A small image classifier, trained from scratch.
Training: muon at rate 0.0031, 9200 steps, batches of 64, held-out accuracy 99%.
Rows from block 3, named by matrix and row number. Rows with one number belong to one neuron. Each number is 128 + 32 x the weight over its row's rms, rounded and kept within 0 to 255. All counts start at 0. Numbers have three digits each. After the name is the row's rms in percent of the matrix's.
# fc1: MLP up (model.blocks.3.mlp.fc1.weight, 1536x384), inputs 320-383
# fc2: MLP down (model.blocks.3.mlp.fc2.weight, 384x1536, transposed), outputs 320-383
fc1.518 166:109105128097128128142132119129122132128128125098122136151143189059128074150114159156128118128079135156087035139123128157117171096180107125214109038104103054128122088145165138151118121130134121
fc2.518 161:142115197124128114094128160140135133143128075128168083081098128102110140158096135126151127167025128148128091180136154165062141161127086098118114075092158144056141150096083149136128142080085145
fc1.519 134:226115135136136128169097095105102157164103137096112138093090058102117128128122095126125152123097179148128128128151128148174153146130092128166182168146113156206128128138128104145128063099177135
fc2.519 135:044140137176148104189145128189155111082128061138125081121086185145057116161093128063128092090132165114122128125129097128074175122104109155128060141096128105122128166111160135148086128095139124
fc1.520 077:197115128232150085124177128164128157128128175128120121145097092128058093076128085132128128128128083125176101151115128109067128128128122128128128175134128081094160131084128128118138182115128149
fc2.520 083:067135091125124128128128130050136123128189125128169128121186115142140135128096100128155128180128089187081128157166128125156136128128128119128000128178128128160128085128128091128104079128081159
fc1.521 053:128135238128092132128151128128128128083087196128128128122128128108128114128128090128128118176128186128128128189128128118153128128148084128128128155128189152197123128068101073195169128055170155
fc2.521 059:162114080128086222119105128128179128112142128128128076128060128128144110128147128094176111000073121127133128043121073128128136149128182128128166128128213089123147110128128108116132128145128119
fc1.522 098:161065097105080098154143159101118128136144159068172125057129128128080107128159128173113072132128128128112103177128177128110106124128144092128089119129129158101128092082184113128166029132093169
fc2.522 096:133149128128133161128147136155128117113155128128165128064150167138128128052091086128128128140118154128169149195105160189103163123116121146138067207093142149078078123196162128105136128128149155
fc1.524 118:160149104128128065091157128190108128159044148189119134181128119152103128094102109169070137107183128146128200187157128136128164075121103100193078094128155198090128141128199104118054128128161145
fc2.524 116:088128128128065160096078110075128170144152182128095120163151083117187127220128095138124110095128121128132134128173125155128153189128128077135124128155150128128152155183092128105131124115079085
fc1.525 163:090200128129107129097185164142148187136170091128121128046155128105109126144124116128082158122111092147128084128089128128128112089211145088088116114105146189179137196165062035090138116061107128
fc2.525 147:143166119128158068080185163107128128052133155056177128149121104136128112090107077115103182096161175177171149128120138105144092177090131094152096125092129102183157127152193108080140128104134128
fc1.526 079:128128085083128128128133101128170128125134168141150177128151128102112128169128128099117128128106080128141128051125128097091128128190087031128128101128158115168178120106163119140144141128062128
fc2.526 074:128121128059093081128078203148128175128191089189128128128128077128128187128090120121155240160164152141162128128134113128128128128151176100182128128150128128042155167128084105128208128128128111
fc1.527 044:128128135130152128145182098126128128044139178122103139080145162128104128128128128128044169128128128128128063146128106122128128128128128078128128128162136128128128163153128092128181128128068128
fc2.527 045:128160070190128130128192150125128189128128136152184157172128162131127128100128165128128126200138128128128128222128128103128128128205128031088107080128136128079128128162128128128128128143110128
fc1.528 111:128128128095065165184159128133128182097067128131121150105128114129157179138128071152128152053177189128140090091143128085128086128179105146206128197128125128123191131078158128128083133128128122
fc2.528 111:145170123102224127128128111079128171116173128128071130128107128113105128107182152113152128128128139159113140047163150128130128128128104128115103083177202145129128103128033138103128128089128109
fc1.529 061:209091073175122128099127075103102128128128157159073089162132128108128115101099023097168128128128132128190128128128128128064141131128171098152109096147218136128120128147046166128134128128167158
fc2.529 060:128180191157140128182094142103169198218093128099156055128137092101150069128173128181128128177113128100114074128085096144169082144128128128093197114140090161057077128118111128128128128107120125
fc1.530 082:128120172121128133123115063128161158128131130128156025209194068101128129221128128170096167193125121161165114189141128192176112128128092076128109128077128065148128128095128128128090142177168158
fc2.530 087:151135162128159170138110136128145128031128128104128128105146192138159135140117128126128128099203128122126136067114134128126107128110106068117161128149065058168134128127100148128166128163115054
fc1.531 115:087120150154142148092098128109098099145108079126104114076120080169110151125173166126128135128204093129128128115131171128155089160107173054089130163165106128128156128183128150117136128065128103
fc2.531 107:157107128128130128134212085107147128141166121155128128137080108128178151128128219128123094098066110103160135104188128128128137082164128151119131099128100080151147135100177129128166134131128145
fc1.533 094:157063128104141128185128128122102119093093094153114095128162098153105109139145159108128071128065121102055128128128128128126140167063128128128128128159108128142151101128128180128128119118128128
fc2.533 099:129139201128126094118171111095128151132128138131139128148071128144148072140128129189118161128125122193128128156206128128128128179078084085128144151128110093128181128167076125128128093073129128
fc1.534 117:128148128109128185132128100100128128120128149128096094128159172099187128133128104148153128139148130128128114157091151152113164137128128101064029118128149160078124138074128203214137148059100097
fc2.534 121:128182153154119162149143118137129128157147143134128128122118128161121154128118128169119128128170130064105139128093122123137174093146180208168071149156128124131128130178125098129178113104106115
fc1.535 119:170128158119089048157081115122109095174087173103117139099106070073128078175052128176132128128128128125082128139154120128167128128128139093133200128105128150128115154132128128086137128079116064
fc2.535 122:151129068121128182128153132117092128116139112201136191098128090128128150115147157111128129105128069128152088100093128162128128130128095122092128084061128132108067111110128184128128128182106128
fc1.536 022:128128128088128128128128180132084204128128154128128128128210171128162156128128128145128128133144128211128128128128171168128128128128128128166128128128034128128086095128104128039188128128153128
fc2.536 028:128143128128128102200215156128128039128128098128128201085113128128094128128085084128172159128142128128128078128128128074128128128068124128128130128128139064107186128128075085150117128106128128
fc1.537 120:128128127161144077128128128075128140113128128111161091085181185128165105114133128154128128092128142107166128128128128104101123162126167128128120128112152157071128149152111128128103128108073128
fc2.537 119:101117128128134099128128128207128150148227128138136121164141123128128151081181128160027128102128128068120119128095192128128103038155128091076128090128128128128168128133128128127115128128101128
fc1.538 091:128128122127128096176128137128133157119150065128072099238128128118079158128115152121128128128122136132098128116135121129204141104088177088128109128187128124117094138147165079127089115171128114
fc2.538 105:081133123163128109128128129128115096167168098113153136128099126078118169128128160128128186095117128166111108195105106077081102109128128069128063110157157072128186096128128156128166128132114128
fc1.539 043:128128135184183128228110128093102071128128165128069128128023128102146054149186128090128124176128128164128128128128167155128128128128128128094128128245074049128113128128128075103128128128128128
fc2.539 048:128128182128086128128192110128131128118128106128128128128087128153128128128083141141128156089163129081114108128093025165128064170128126112157128128139113220130204066128128128165128128128128124
fc1.540 045:156128101128128119128065128128250052199044128128055128116128128172151184170027126128128149128128088180091175128128128128098148128137049095128128151128128128154073128128115166172065149128128128
fc2.540 052:128128128081128149099100216104101128191128177101142140082110128128060164067128128128128128177128155086114027128147128128128128128128128128128128103119164128121137128128097111128120128128049065
fc1.541 151:156128112201111156128158107128156128145128150128187123075128095114128120129193113118120128128139040062237098172122138075142122128177144066108128060130094128066205112129140132128117083153155091
fc2.541 158:135066176139120128128107147031128128130128064098106124171128128196210112113128145128118128168085110103149128113140096117128139129128048095128128053128128181128159172149158144128177128138150133
fc1.542 133:116128146147128160162128128128118179097159136145188128135191156191128128121128128114140103143087171116114118107146190168182153092112128135237115159128142080163173182128140128128097077136122122
fc2.542 129:104139171110217091128128128128158153104115162155128128128104207128165061132122120128155118139145128085077093128093128141153150128128128128086168142128122142128128163136127070069149128117128185
fc1.543 078:113096128128180100153083110101138128128128131120128130128128118128128150132128103137173128096128121128164128128121146131061114157128180128250139135073128128105089122128109117128151128139128128
fc2.543 087:131117128128128166128128134082149148128104220221122128166155132113128045095155128092128214128128143128152105128157131220128157128104105140096125172089128130128121151082112128128055118193095128
fc1.544 136:122077102160104062165154051108172128186116189128160128211120233140115151113109139156123084127164083131100128175128151152117113097110128113102128128128128093137079108128104128128155150092087182
fc2.544 132:162128128101160091160128061074145128133180096056175095128111128106128128164095128192128093128128103145051139166128091128107121144128169026141089152128122128099121072061128168190094128072159071
fc1.545 119:166091128146098126203091121170128128128113128128140128128184047128107121156159147112128117128128106079139113135146128082143128095141171128128168128104107156064131103115079160155126128062128112
fc2.545 124:050128176128146128098128187128138079175129198107098147156194083162089081094124101105159128118137161141125177128099128193113175128065104121099128141145165128101131112152149124128128166078087119
fc1.546 119:141128128107172186128164180107123130113128071152127088103099099149087110128181129203076128137128126134128159128128122128128114155148122128128119149115177143108158128160148150128086095180128128
fc2.546 116:139126071100192122128128128101128160147128097145128128140107127128128170188135164124119128087191180120085128128065153128184128108128060063148097150123175108101110128140067164183095128113072183
fc1.547 096:164153128128130087084106096108128128076151165134095128162168041198128214093128133191154052140128155128122071128154125128040163139146099091128128128086034214077128150128113145172094123128120128
fc2.547 094:152128128108149085076158128116172177128128108128153128131146159163104132128143137151164128128083148135127110149139132151128128132172069100143123166128181108128128089128170182131159097175086102
fc1.548 087:128120182111126128154126128128128143128131041149128162149128128066141128095110154146165124128128093146128128089165163154128128192140106045167128067195105025106136128128128118128097128095150144
fc2.548 092:198138127138128188169081128109128139157130108128185146128099171046049128128096160128135151128170128139128128128161128119201142150172089100128140059128079050128155128128114128197118052181053106
fc1.550 085:156135159128094150109130125126162144128161172129118128128128128128121159143141139076128086140081119128160128076149133128159128102138159089168107123113090128128012196142133163141169133100133128
fc2.550 092:160114169110042128158168144128128115135097100128131128128013110144086126203119088085121097149132128126095186128128183128052128127128092116139127046106128085158128128139192091128128134158094129
fc1.551 098:128195085053128118075077128122214104127199157154128174150128128098128128089128112193118128117135099128089128128128253161199128090132128136128128092128147128128128172109088154128128209172229106
fc2.551 099:131128106128128144128128128030128128100128153105141104128128102151128128085128140128243128194128128088128128128128148086128081128128128116128128147128128128142128128155115128032182128128139128
fc1.552 158:151114097128124127204104122181091094201138148128116140116128142089107085128135052111135158127146203160129081135074106128136171155070157053116183090128081124117125128096069065128128128137086128
fc2.552 142:128082128124142150104109184062131159128111127139128128144160165116107128138172133139120128128159161128128071148128152076100108128172050126127134133150083129128117139140128088113063189128172128
fc1.554 111:213180104115068092199086142105128096128128128083120121174128128128161144131055088112077110210149128123094110128129128137088053202128179150134125130141127052128128123174143144155165128174148188
fc2.554 102:081067128134080132155117132099103128187144167112175170128094154113073098172127128109078141100181144128129144142128172090128095176164135108105152173130128131129183158128109128074142128146088148
fc1.555 123:156157110194112139064079055146093165103155160105128099169128195139156102107128064128150183078131111136191128128106128205080128119090130087109128089163061106111128128168119138059156089083141156
fc2.555 095:163095082128077197145128105126107127128171146128128128145166128070165151202128124161128128128176128137109128170130100174128121196128139100128075128175081128175128097128136051128112128128099160
fc1.556 087:092140062082126128100143128132128146128175128104128128145162139153128128126117130101141121153122164128128128053128128220252128078062092099128071128131110118122128048158065113075090179085106128
fc2.556 088:186128112147168128179088167128076207128082037099060128128230128116115128128132178128124131128081112149063128160151186156107128128128128110128123078134128128119153128139128055162128096129111128
fc1.557 133:123127164133163128075105159128136075172086103128158154167064107111138128131111047086077158160165128128043118150128150143151128128128128084129084128115076067128128128128150167170048135128128111
fc2.557 124:109161162092129089086066130143134128104171138114128128110128106148128074126128141044076185157128177153105124199158187128155145128158128128186128128157117146129069067147128185089179104114150176
fc1.558 044:145138129128108115128161156128096128120128092128128148128217147098128105078160128149163128115112128176245089128143163128041128148179128139128194058215128128128133135090128128128128128128086176
fc2.558 045:128114120154128149128128128128090141128075128128128091128128118128161128128128142090195215128177186115128164128053066106128128128141128128068128068128173128128128125128064128066153163062128128
fc1.559 131:102130105128139129079137127086201207095153128128195103142048177208159095105143068149128111131140078128118128187132128128066128128152146045051132128074145129117104198195138035134111128109212138
fc2.559 120:105128109128128144075165172169122131119092128114128089150078110215123142164217101130120128120113128026128097128128072077145109119128128218128137128068159103128128129189128119143113128150071040
fc1.560 049:128128128128073072163128128128128128128092076207109133128157046107128093131096183107128101154143128142119128046128148128128180128128128065128132165118139142198128128128128128128128128140053128
fc2.560 058:073128128128207128076045164147104128168125128160120126183128103128128082187093112135077158128093165128137145125128138128128133128102128128196128112089122128105128200146137128125128128082152186
fc1.561 151:125128128108128145156106132055103051128115128128128148128117084139128128179123178118145154159178128128128125054141128107118108117128141100106106114128128129128142116146128128119139088213128190
fc2.561 156:110177155099118134128099070114135140124170151104128191090124103145128128102128142154096164128094128132121174159180128158155128112145091167128128128157134144061124127146113128128133086187154138
fc1.562 108:099180105126155177128115128128128128051152128128128073140172115103155148128144128150162099128169137096128165128169115115128071128145222068128213181128128093128134074128128180142128131134100130
fc2.562 116:140091128128128128128092128145167123087109118144148128198105137128134114177128161128099128130096128146141145128139104139128111128175142156128143110128128149128128191205128142128103073127128141
fc1.563 123:174085151128178152176156128155128126128128128150120128206125128152185126086069128128134136189131095128115128140128025111128105161128129067128137096172131124128152200100128128105127128128128128
fc2.563 127:128139181099106099105168133139128063156128163128119128075128128110157169165178141166140180104128128149118128122126188128148183128147128161151128112094119128177147111119122144127084165128114154
fc1.564 033:158139106094187164128068179047114128079128128128128082128128128125128128093128128128109091086205128128128128128128128077163141135128128092128058128112111134128128111176104128138128128205145206
fc2.564 033:128128128128070128128144124152069128128212103053128155128106090150128128148054128200128091128128136128128043171128128128188110128128164128128098128080175200128128128128082177128128128128128128
fc1.565 083:128128148170086158137128128128093170128141128080089121072128128058099080084092128128127159087056144128087080153113112128125128093128206063140128058128128116128068160178097128078129105128176092
fc2.565 093:065128128170168160128100102124129072099134104131187128116128128044128128148128072228146128108192125128117128137128128164128091230107128100128128155128125128129128130177146079128159128185075164
fc1.566 119:190128102142130101138128140128116148145128128163128128128085127128119165072128098128174128143064128138102097105163123128128128131058138083128128128128058099090163150110181198093154079128074104
fc2.566 124:117133128103128113136132136106129059128128128128157128128092164098110086177149128128128128128134171128130128128216132163132111130080128052119119205156071128128077212099163128119128091144142162
fc1.567 143:070064084093128128131164128165113129175067138136132179124128095076167194128127128107075088102127128136128167141166128141128182121153167128085094162179127128128152143128128141128122190169163110
fc2.567 148:038128100098065128149127132159168128097101112073128168142170088074127107128083133113147139128099117128128155126149111128113148153099128184163128084121113101097128134128128155071128128128133128
fc1.568 084:128142167146134156128118128128128128128098128121200110075113128128120089178128140162128128115128153080128128111153119157128113128120162094109151128072127112196128128128141185121128128146128142
fc2.568 093:110202128132128128128128166102128107084187173143179139131166064128138128128128128128145128106070153101128128215128184128128093128084086120128144128137124083052181076100128128070185145128140128
fc1.569 112:114169128090110111146122161159141054128123150128128147110128128063111137181171128128107126114184128190083128136163119090159185128075114104169157128124107128119051128128115120096109066067128118
fc2.569 117:076138174128151096110123128162129180140150128128096125090128090079127128119127131118155168128143131128128123177094121120160019128097165124130117124155105126128165120145136128128094128128130115
fc1.570 066:128081128128123128157128128151123140154109128128069223161128128054131128128073113128086108128128155128070091093050075130128202128179128128128128058128122107128128128133122128030140128146174128
fc2.570 073:128128128060089080084191113128111135128128128128128122128116097128128128128058128128128112128133097159034134185128131044128128128128136077115128175128128128131128110128128128079144122128128123
fc1.571 117:083187161147128128063106128128132227106171158097131128080137165164064153203167121087220128078088115128075069128128134212153188079158149095128152120128142172152135096095126128103122128128095105
fc2.571 109:126080128233136147167128150136170103193084128162117128169054085128128128146149106128121159145152149128051072128086128129098113143107128097142128175151106128092136125139132156109107128128186140
fc1.572 103:128128138165120128128097105099141128063156128125128128128099126124098102128128164108126119128142114128050130124161128061114096078128128091152157130128128128128177102128137105128128128117128129
fc2.572 114:178128128062147115128184104117172128126070194130137147206128056111122118072108127128128020117129134139128048138123077128128154119123152128145094185116128090081120104172146128082159128128111144
fc1.573 085:170154128176128128128076131128062181164128128128065128168098099128128125128107128103060129168128163128183196106105128128128077128163144128136164163103146164128128150090228118088176095178128173
fc2.573 084:115122122128128128198131128128128152164128067123128092128082128128207210108128097128093140157128133128136150060148103140108193095128111128144128128128077166150128155174128128093110128128167128
fc1.574 175:108118128115076122092133080162141156091163129130128148157128086091144126128153074105121128127187084124128171153107128128102194126175123096104128128105108109131108094128128128081128128128110090
fc2.574 181:130126145099128111123056091072128167131195092128195118128150126128083183128102143166133089131040128197072121128122221128101118128128128128121128103162110132158136080182114114114147126099149118
fc1.575 068:128222197128057128128112128128128146117128057128094079128128128098128128173128177089110150114138115128117078128136128128128128128115128128107183151200128148124149128155128128035128128208161211
fc2.575 074:193128128128128170096137128128128147111128128155072105046074128128094113128073128128179104128128128147128130122107128113128073128128128128067208152128186137132107120146089078098017128174160128
fc1.576 091:128109128071158099173173128098078117102117090201146093128128171102091091083128147077133102128128159117111128168128128164149128174128146128128095156128128065128133076139128115111075089128183178
fc2.576 085:139088128158193069185091154055169134146060099123182132115164088128122118139135131128100117213095117138075128111128102128107110124133144122153128102186128185125149128128149163092138115128128128
fc1.577 104:119201128120128128044123125102138128128121125128147128062096152187044121132125185172063128092134110079105128203128128111174116128128128128157128128148199148130101148128128128122128128255128140
fc2.577 103:121128175101128138128128186191132128076142157150128128205180096120181120068152084160205180164157052139233142144055074095095085107150136101141122128081128133128128128128077119128047128128143128
fc1.578 091:128128143076128128128155128188157088145159201104087117146128152128189128115088172128089156179133128128054155128124128173130159128128101023068128128128192128063107105130128146211144118128124140
fc2.578 103:091114135128104110131141169128130128186159171128190165098104087128128132099128163133153100146064071128107073081128095098102211106103132117153197096043128115102087087172069110117128121128144128
fc1.579 135:152040128082167103155099108128128157148167076174128154118135122098145127132092162159128116126128103166183103128128108129124166132132169052110136070162159128128135196097140066178128207130178193
fc2.579 129:140085118166034128104128128128077103134113058110100158137117147070106155128128128128111150099115102151140128104086121133192097144150176122122105149091112138182128090212107090128114135156128219
fc1.580 088:128119121158128128154176096128100130128124122147152068108146128148128128128197125176128128143159085128123167131167132128140128055053150128077109124166117141106128128067128128163160171150128128
fc2.580 087:132128156128112128144128128119177084120131094068128128157128154157153128128212156128138165128128139128108092104130116055117090191107083124205159111128104128147190088128128128200128163128185129
fc1.581 117:208152114115128115122128188128157111146134128203128128193079128128124128133128127059129137114122128180072128063162135128140128140128156067128128088128146055104059122128128191023128159110111128
fc2.581 119:070128128143158106104100076116096128101148128186095088147167088137144128124192081128133128142128139109145065126181156195166178128118128139128189061069095128152178168097095128128185138128102128
fc1.582 083:121028099191128128128205128128128128128128185065140064193128197156125052140128145128128049196128150128120152059123095050088128131128128128128128128122159128185128185117128117056094163095063122
fc2.582 085:128128146128141058128096128158145128128123128128128093133122118201128128160128128128142075157128128151090128116128157057128102115128134139128134128128100064128128128128109129128124128128128128
fc1.583 133:061147128213157083136128093056143128122128113128128128136157143196020157140128169085164104083128139128128065114110152136114141107070128128122128213134139128113128082065128151122128119105138128
fc2.583 136:128115108114152128146110032140075161108160082128129128105128128130141155087128143068188104128128128190134163119154109128128128109128128128194124086128128135128087111128117081155189128174155210
fc1.584 079:168128113110097128128128118128093082185128102128128128171109097172128128172097075128128190077160109128178161189128187142156128224112165069128146136128161128185092166128145103128117111134128180
fc2.584 081:096137128128128089117116118128128125101149127128145108128098128101128095075107078083142158128100168153128130146102128135223086128106128105128062152128097144128116130085056127071046097128101148
fc1.585 077:074128166105184087124128128121147128128158173096116168090071128055113128102064139128088115128128101165089111119128123128128128128128128150145194163132143164099128128200079189123128087128168128
fc2.585 094:128128175085109102158131122128129128137128128128107071159128128085128124128159128114141128147159166155140158127131128144128052128103104182145064128144112165128141128067057148085128123128112163
fc1.586 132:079128120178132132100128084128204128128061128128114109055128177135142128157182107113118145149128074156128128084098100172128084128124044128161106146203141128128090150183116163174105156193128107
fc2.586 121:064128058110128128108165158103128103131140100128128121184105171128131128101128030088136164128097145126154099128111139147088141096117138036137130161128082128065075103187084150128128190137128184
fc1.587 078:139128128170134141113068133170160128135159149128128099141131128128128128128048088117178128128084144128185179146114128178104088071126128119149118199167090128093128133128078200146136088129213128
fc2.587 088:125128124176128128093128160050128194161128199089128128093128128125103128160130099113128151077128128155152121027128141128128128161128052138128128140133097069117128113139128145128128107163106128
fc1.588 044:183128092105141098128124103128061172128185151163093186171102102116101141128128128128168148088128182166146128118128101213163128091128117128128142128108143064128128190159128124128118174169128117
fc2.588 046:128128141098114095128128130068188106128128147107099141057143121128124112128128128213180126128128128184151156128173118128128125128128096176128128110106141158136148128128128104128128102128128128
fc1.589 074:165170128128189093109111085182128141176128086128158128079128081078099094183119167116121128128138111140135073121128128153169098084128125073159117121166152145128094128153087085179132133138114164
fc2.589 072:134183128109128128109066149086118080076089078164146160128099150089072128190058093128169128127118154108128128128128160128164123102128099128128168128157188143154128107150131074128128105102128171
fc1.590 072:156174073078128083176172137128128128128071128128128128128144128098128123128069144163128128218128128128056128144088128162128128179128083119180128088128189128127128170105128128128037152069175120
fc2.590 082:137128128138166139152120135151128103093128054106032138123093128172153066128090090147155128101188119136114080114128172098128128149030144097128128179128128196088165092128128128095128128128128201
fc1.591 087:180154120141134128139095096083128162129128114141077102132128128125130142100196146130093137096152120131128088128128058180128128117122128138132134155079128128178114154061128073131116128128110128
fc2.591 089:183128128097185097108174061201131139226078128095108171116128128147128178111115044128135157157173122155051070116128141141084114146204119169065157128131128090123190107128128185156132112128207146
fc1.592 063:085128176128097137209115128128141128128147136107139080117168135109096128105194185191128162191128156187137128182171128128161063101128128109192128128109128096104127155171098141127106147128151118
fc2.592 063:093098170110168128158148128128147125139082169218128090097100145152169100170122079127153128170105115161147119051128086128128036128118115194129128128180166105048068129128093086141148128129180128
fc1.593 041:158089137075156165128128128159096087128128128174144067113116128092105178081158122183107101136162098052150145139131109113128159095054119023160106098128171135163156078128107110144102088174128134
fc2.593 039:156179221140175167103174128122128128097093075145116128147135128153122171178134113137128121112128137160117138150111146176115066093128176198127128144090104139128199190158136103135128115195128128
fc1.594 072:132129069138076098128093079152094153128128093164189048148128101079102128128136102056092142112183191100122165105128128117198146096095150095155071066128075155139081128144118144146112139176128188
fc2.594 075:128128084128128137086128098128097128128143128117130154097105084096135106144071098093100121128153084164113195169128174163112090128096213072128172128160158144149149111119102113179164093191108101
fc1.595 086:128197128202215116133128192079197107208164162148138162102128100128126128128111157162128154137128110128128103168128068128147126128061112128156163128122128133124128082128128160128036128128132154
fc2.595 090:054177166162140138127102138177128073128128128151113079094115176153128130128046128162094089128156141128128135045110174128140176198115128191079128159128120102146128161128123168141128092137128164
fc1.596 068:128121102112128128128070128150128163136174164149120139155147120095123050127092141128098128095089128134153128166128075144111128160118082114128068128128133073175062117162085067173185128142171154
fc2.596 071:119190128147128172128192124075128126088057128072133128110140128060128128189154058191128128128169128128095110128128144152073159128128128087108165106087123145185079101128167110082169115128107115
fc1.597 147:117091114181085154191137147172149128145128091128081151115123095128176145155132179128199153159156142128120161126128147180105090171113128065121153128072110128128095134098065062114128091128203128
fc2.597 149:064047136126125096108128141082145135066128113088128138169128150164121168186113139065142164128128163084128061135112127126058128163128167176116099133116093160129155178151153109153111102128150135
fc1.598 036:156106128034145128128128096122128128128034112121160128128054128094098169196201128128128086128128067217177128146096187128133096156137128128128107128119104102128128156103028128128080079160173128
fc2.598 036:128092122195128128128176193128196128128128107128090172152128128128081048134093127082128128128090128128128128188128128138128129165128128114128137128098128071149176179128182151128120128128081049
fc1.599 025:214128084128162116044128128128137128109179106207202160128128052173072175128182128077128125170128146143128081128128128128138205128101128070153128057128128061128128128155176194180137128068128128
fc2.599 026:179144128128128104128128161128174128099128128047173153128092128128128128147086109147186148089139128128128128137128128128128128128110128135128099055128104172128214194128128128128128128128128138
fc1.600 106:128128079103078128136128142128128146176093128128095128076172160172106193120082142150170124097117097128160128128166129165128128138107128097093143117112144145138152206128153152149141131139090084
fc2.600 108:092114156128113112128117123090195170144082087067119125156128128182128128153134175099100154135115126128190097091124156072152128109136107251100128113117114062060128085128151076128138127130112112
fc1.601 161:141152159091128128161109117128089144121123128153156136116077146102115064122101053083141128128157177092120067142162119119178128086128123096120077086231127102111100148041108169162109109130113128
fc2.601 179:128086128157128128109127148185137087087155128158128128128118191173128140116112128128126121073095152229090132169126108145128138151107149137077115140125214166126159128124128153050096097098071086
fc1.602 055:087163145104190156128174071099169103118128151092128102128110162128058088128128128106154137128128152102085056125186128161209122063103100109128092078137152128146097143177145139128221128128185124
fc2.602 059:176154128128106174158213118143105108106089132157125148090128083086144086110115184088128167109169186192171128128128128173085141059128147173128089128071098134097140087164139146128096128182184128
fc1.603 059:128111128071124139128136128128128128128128128128105128252128128138140066184211073128181160128128128041128128106224128142113128117128183151028128184128139128144128128128128128128128128160091128
fc2.603 069:128128176143128096156131145186192128139128128122166128096138128128128128128128133128128157124084109144128172128128090102116128170127128128128142108155195199195123145128176128103160128128128070
fc1.604 087:128128078158101128120128128128157128128128128128128128145098104128158069045169128108112128128180095128126150144216128061107128118096166058128125128171128128128118113159107118154168128128156152
fc2.604 085:185148128100128164137128192098100110096102112149182121107103116128113118048141150147070104157095158128127076142101191183128054128144160197130128162086148128055087093086091140157126188121128128
fc1.605 132:130128130081089079103182148128127128077114206158090152128152135128128109154170196112155159140112174126163128105128068128128124118111130137128128139128152119136128128128128142098123154144126128
fc2.605 121:128128153173130112128194128189074148119094093135180102078069128160163109136180128186073182085146132096119169164070150128084195072128137086128128140152069128128134074063106116060077128126182140
fc1.606 095:128128128101128128145121087114084164066128161068128141064128193080165128125126054128099123190202148098172150095112128118143128226136128159128125105116108105128141169135135095141128098128128095
fc2.606 083:088126088128083156130068118194102101163128134128128070177171126128087143163128101115117128133128110200128128128129128094120128087156128131062168120128128133061128154112140128128120128128111223
fc1.607 121:154129096180192101204106098111172176128128129234128132095165128120140154111084126107115153143128110136128080128128104128090128170128192048133091087102095158128067098171098095128176134113128108
fc2.607 122:114128130128200099082128128103184133135156128169096175142112063122203135114125132065163126112128190128128128128128128202086100167164128172133129112119128158101126188150128129098168167121128153
fc1.608 089:100128166182128096159128134098100172128128202183154081152099128128153092162142128160094192133098110112128113136128180143157164128113089046161175129128109128128089128047087152104128065128107152
fc2.608 093:175128097145181126124137128134091193150104085134158128079108241132128136069148091128134077149185099128199112128128145159184141168144212093074080100175107128145156128091139128128141128090128149
fc1.609 138:074113128128128201113128125117036072200099124128128123218152103128109118198128169076147128085128098193128128094128140128129091171126198127113130090128104089133133109128160102128145125128060164
fc2.609 125:158154195128154113115128095105082115143209117096121167114128164112117144096054115109133164088128128163128111126067162127172089108110088128222091176149151128108154128135037120128128117096100128
fc1.610 067:158121128120102128128162130091128128145176122142128143128076128069096156128086095084112099054128176128165110128128065128135128074122073059163166084125128140079128128129128092054128164128122156
fc2.610 072:128073128221128163093128128080081182128177090175133106152128128051082128193054128099159089128166054183128128123128171161122128218128128098128120103128142128187128064147126168147091128164092128
fc1.611 052:128148152092128093105096086089140128111128187116128128128128128123128155152131074097109191121128160128158096100128128183105059128128128067128125128193128128145128174128148180117128128128157128
fc2.611 057:128095113081128172171128128128124113174110190128110128156128145128100168128163128157120195083054128128062156128128128073074102128106120100141140089128164105086132128128221137221128109128146128
fc1.612 154:098134057125165113128145128129154128153120129166091113128176241150152120173150128077171128104132161073087101165128128128136155133128080128128172211131128128118133128070128133128128114145161139
fc2.612 177:170091219126149098069105128079121128113128128159185128128105128165112109120111127109107144117123086121064080128139090108133128128149159198128131113171155159067143128128163097128091120106161090
fc1.613 032:128163073128128128128077071141096128128070128128175128064128128191128128164204143128140196120128168128128128169128128128128128128128048071209128128128128128165128128128144128103193128128128168
fc2.613 036:178167128158087183161149178159128128113182151075128167128103128062164102093158128158175128171128128128128128101170128128128112186128128145128128128091138128128150128128148071128128163074102073
fc1.614 140:162159128122135157098083083141128095104104104045155128190118139153127099183128128128160188110136129128128128137089106180128148056149134081138177122158105095182163146145058134146158128195128082
fc2.614 136:146126145128128128146156128175094136195041077167103106103120128128168149128128133128180151090110087130167142109128174112128124172163131128147131049111125148202142163162136100179131128128105140
fc1.615 135:164112160128112162167122128147165155128135156059154149128132124044128146128141128128128126170128194136091142128147128128129130067207162087150107075128128128104102146111056128160103103105175092
fc2.615 129:128140128152083085196128060087068033133093101128158083182135149081119157175128093139128119117110095215139083155130219097128138112109124067159169128160128153183128186156128128128128171128106135
fc1.616 113:201128055128089128128128128128149095159090186151158167128188128157118128075128088128166177128166128157141106052128086186194126157083133178134128086128101128128118128086128204128064123086160095
fc2.616 113:051159084128090128177025085128128115071123108128128161194121117128145039090155074123128128123128072128193128157128165128128118146126101099169143169128171128128168109128128151089135148117160128
fc1.617 050:188141059155144128138128115084110128115094129128174128128000168128075094149159128128223153206182128128128124090128128105174152128070082060170101128029128158200128098128146119103114102030233099
fc2.617 047:121128065128128128128077140128128170106128128186128128145143128128097128149128128162128152128128139180046128128080128117128128128128128127123128170152095055128121151128128128182128128128128223
fc1.618 074:104138128058128128088128128128128176246128128128087124063093071128134128210128163128147093088128129128153167178113155071104198097128128144152146109107128129128136071128128115113196128118108087
fc2.618 079:078102128128128094128129083128134086171141161163114113094128183128129086106128128128083128123092081138106093188091130109128186128076128139146128128078128133128102175114139182128096128128147167
fc1.619 108:118094131190169150179113180070099179165103128128189171139128147145109079112082122128128089082128080048128101091134055125128067128157145083085094178128109112123128097147093128158056124119116125
fc2.619 112:128128130187166162128198184152110171174205087148133117128138117136086128128128128128160128146103160094103157133064072125189165147124128122150130194141180109108121093188148113153128163141084128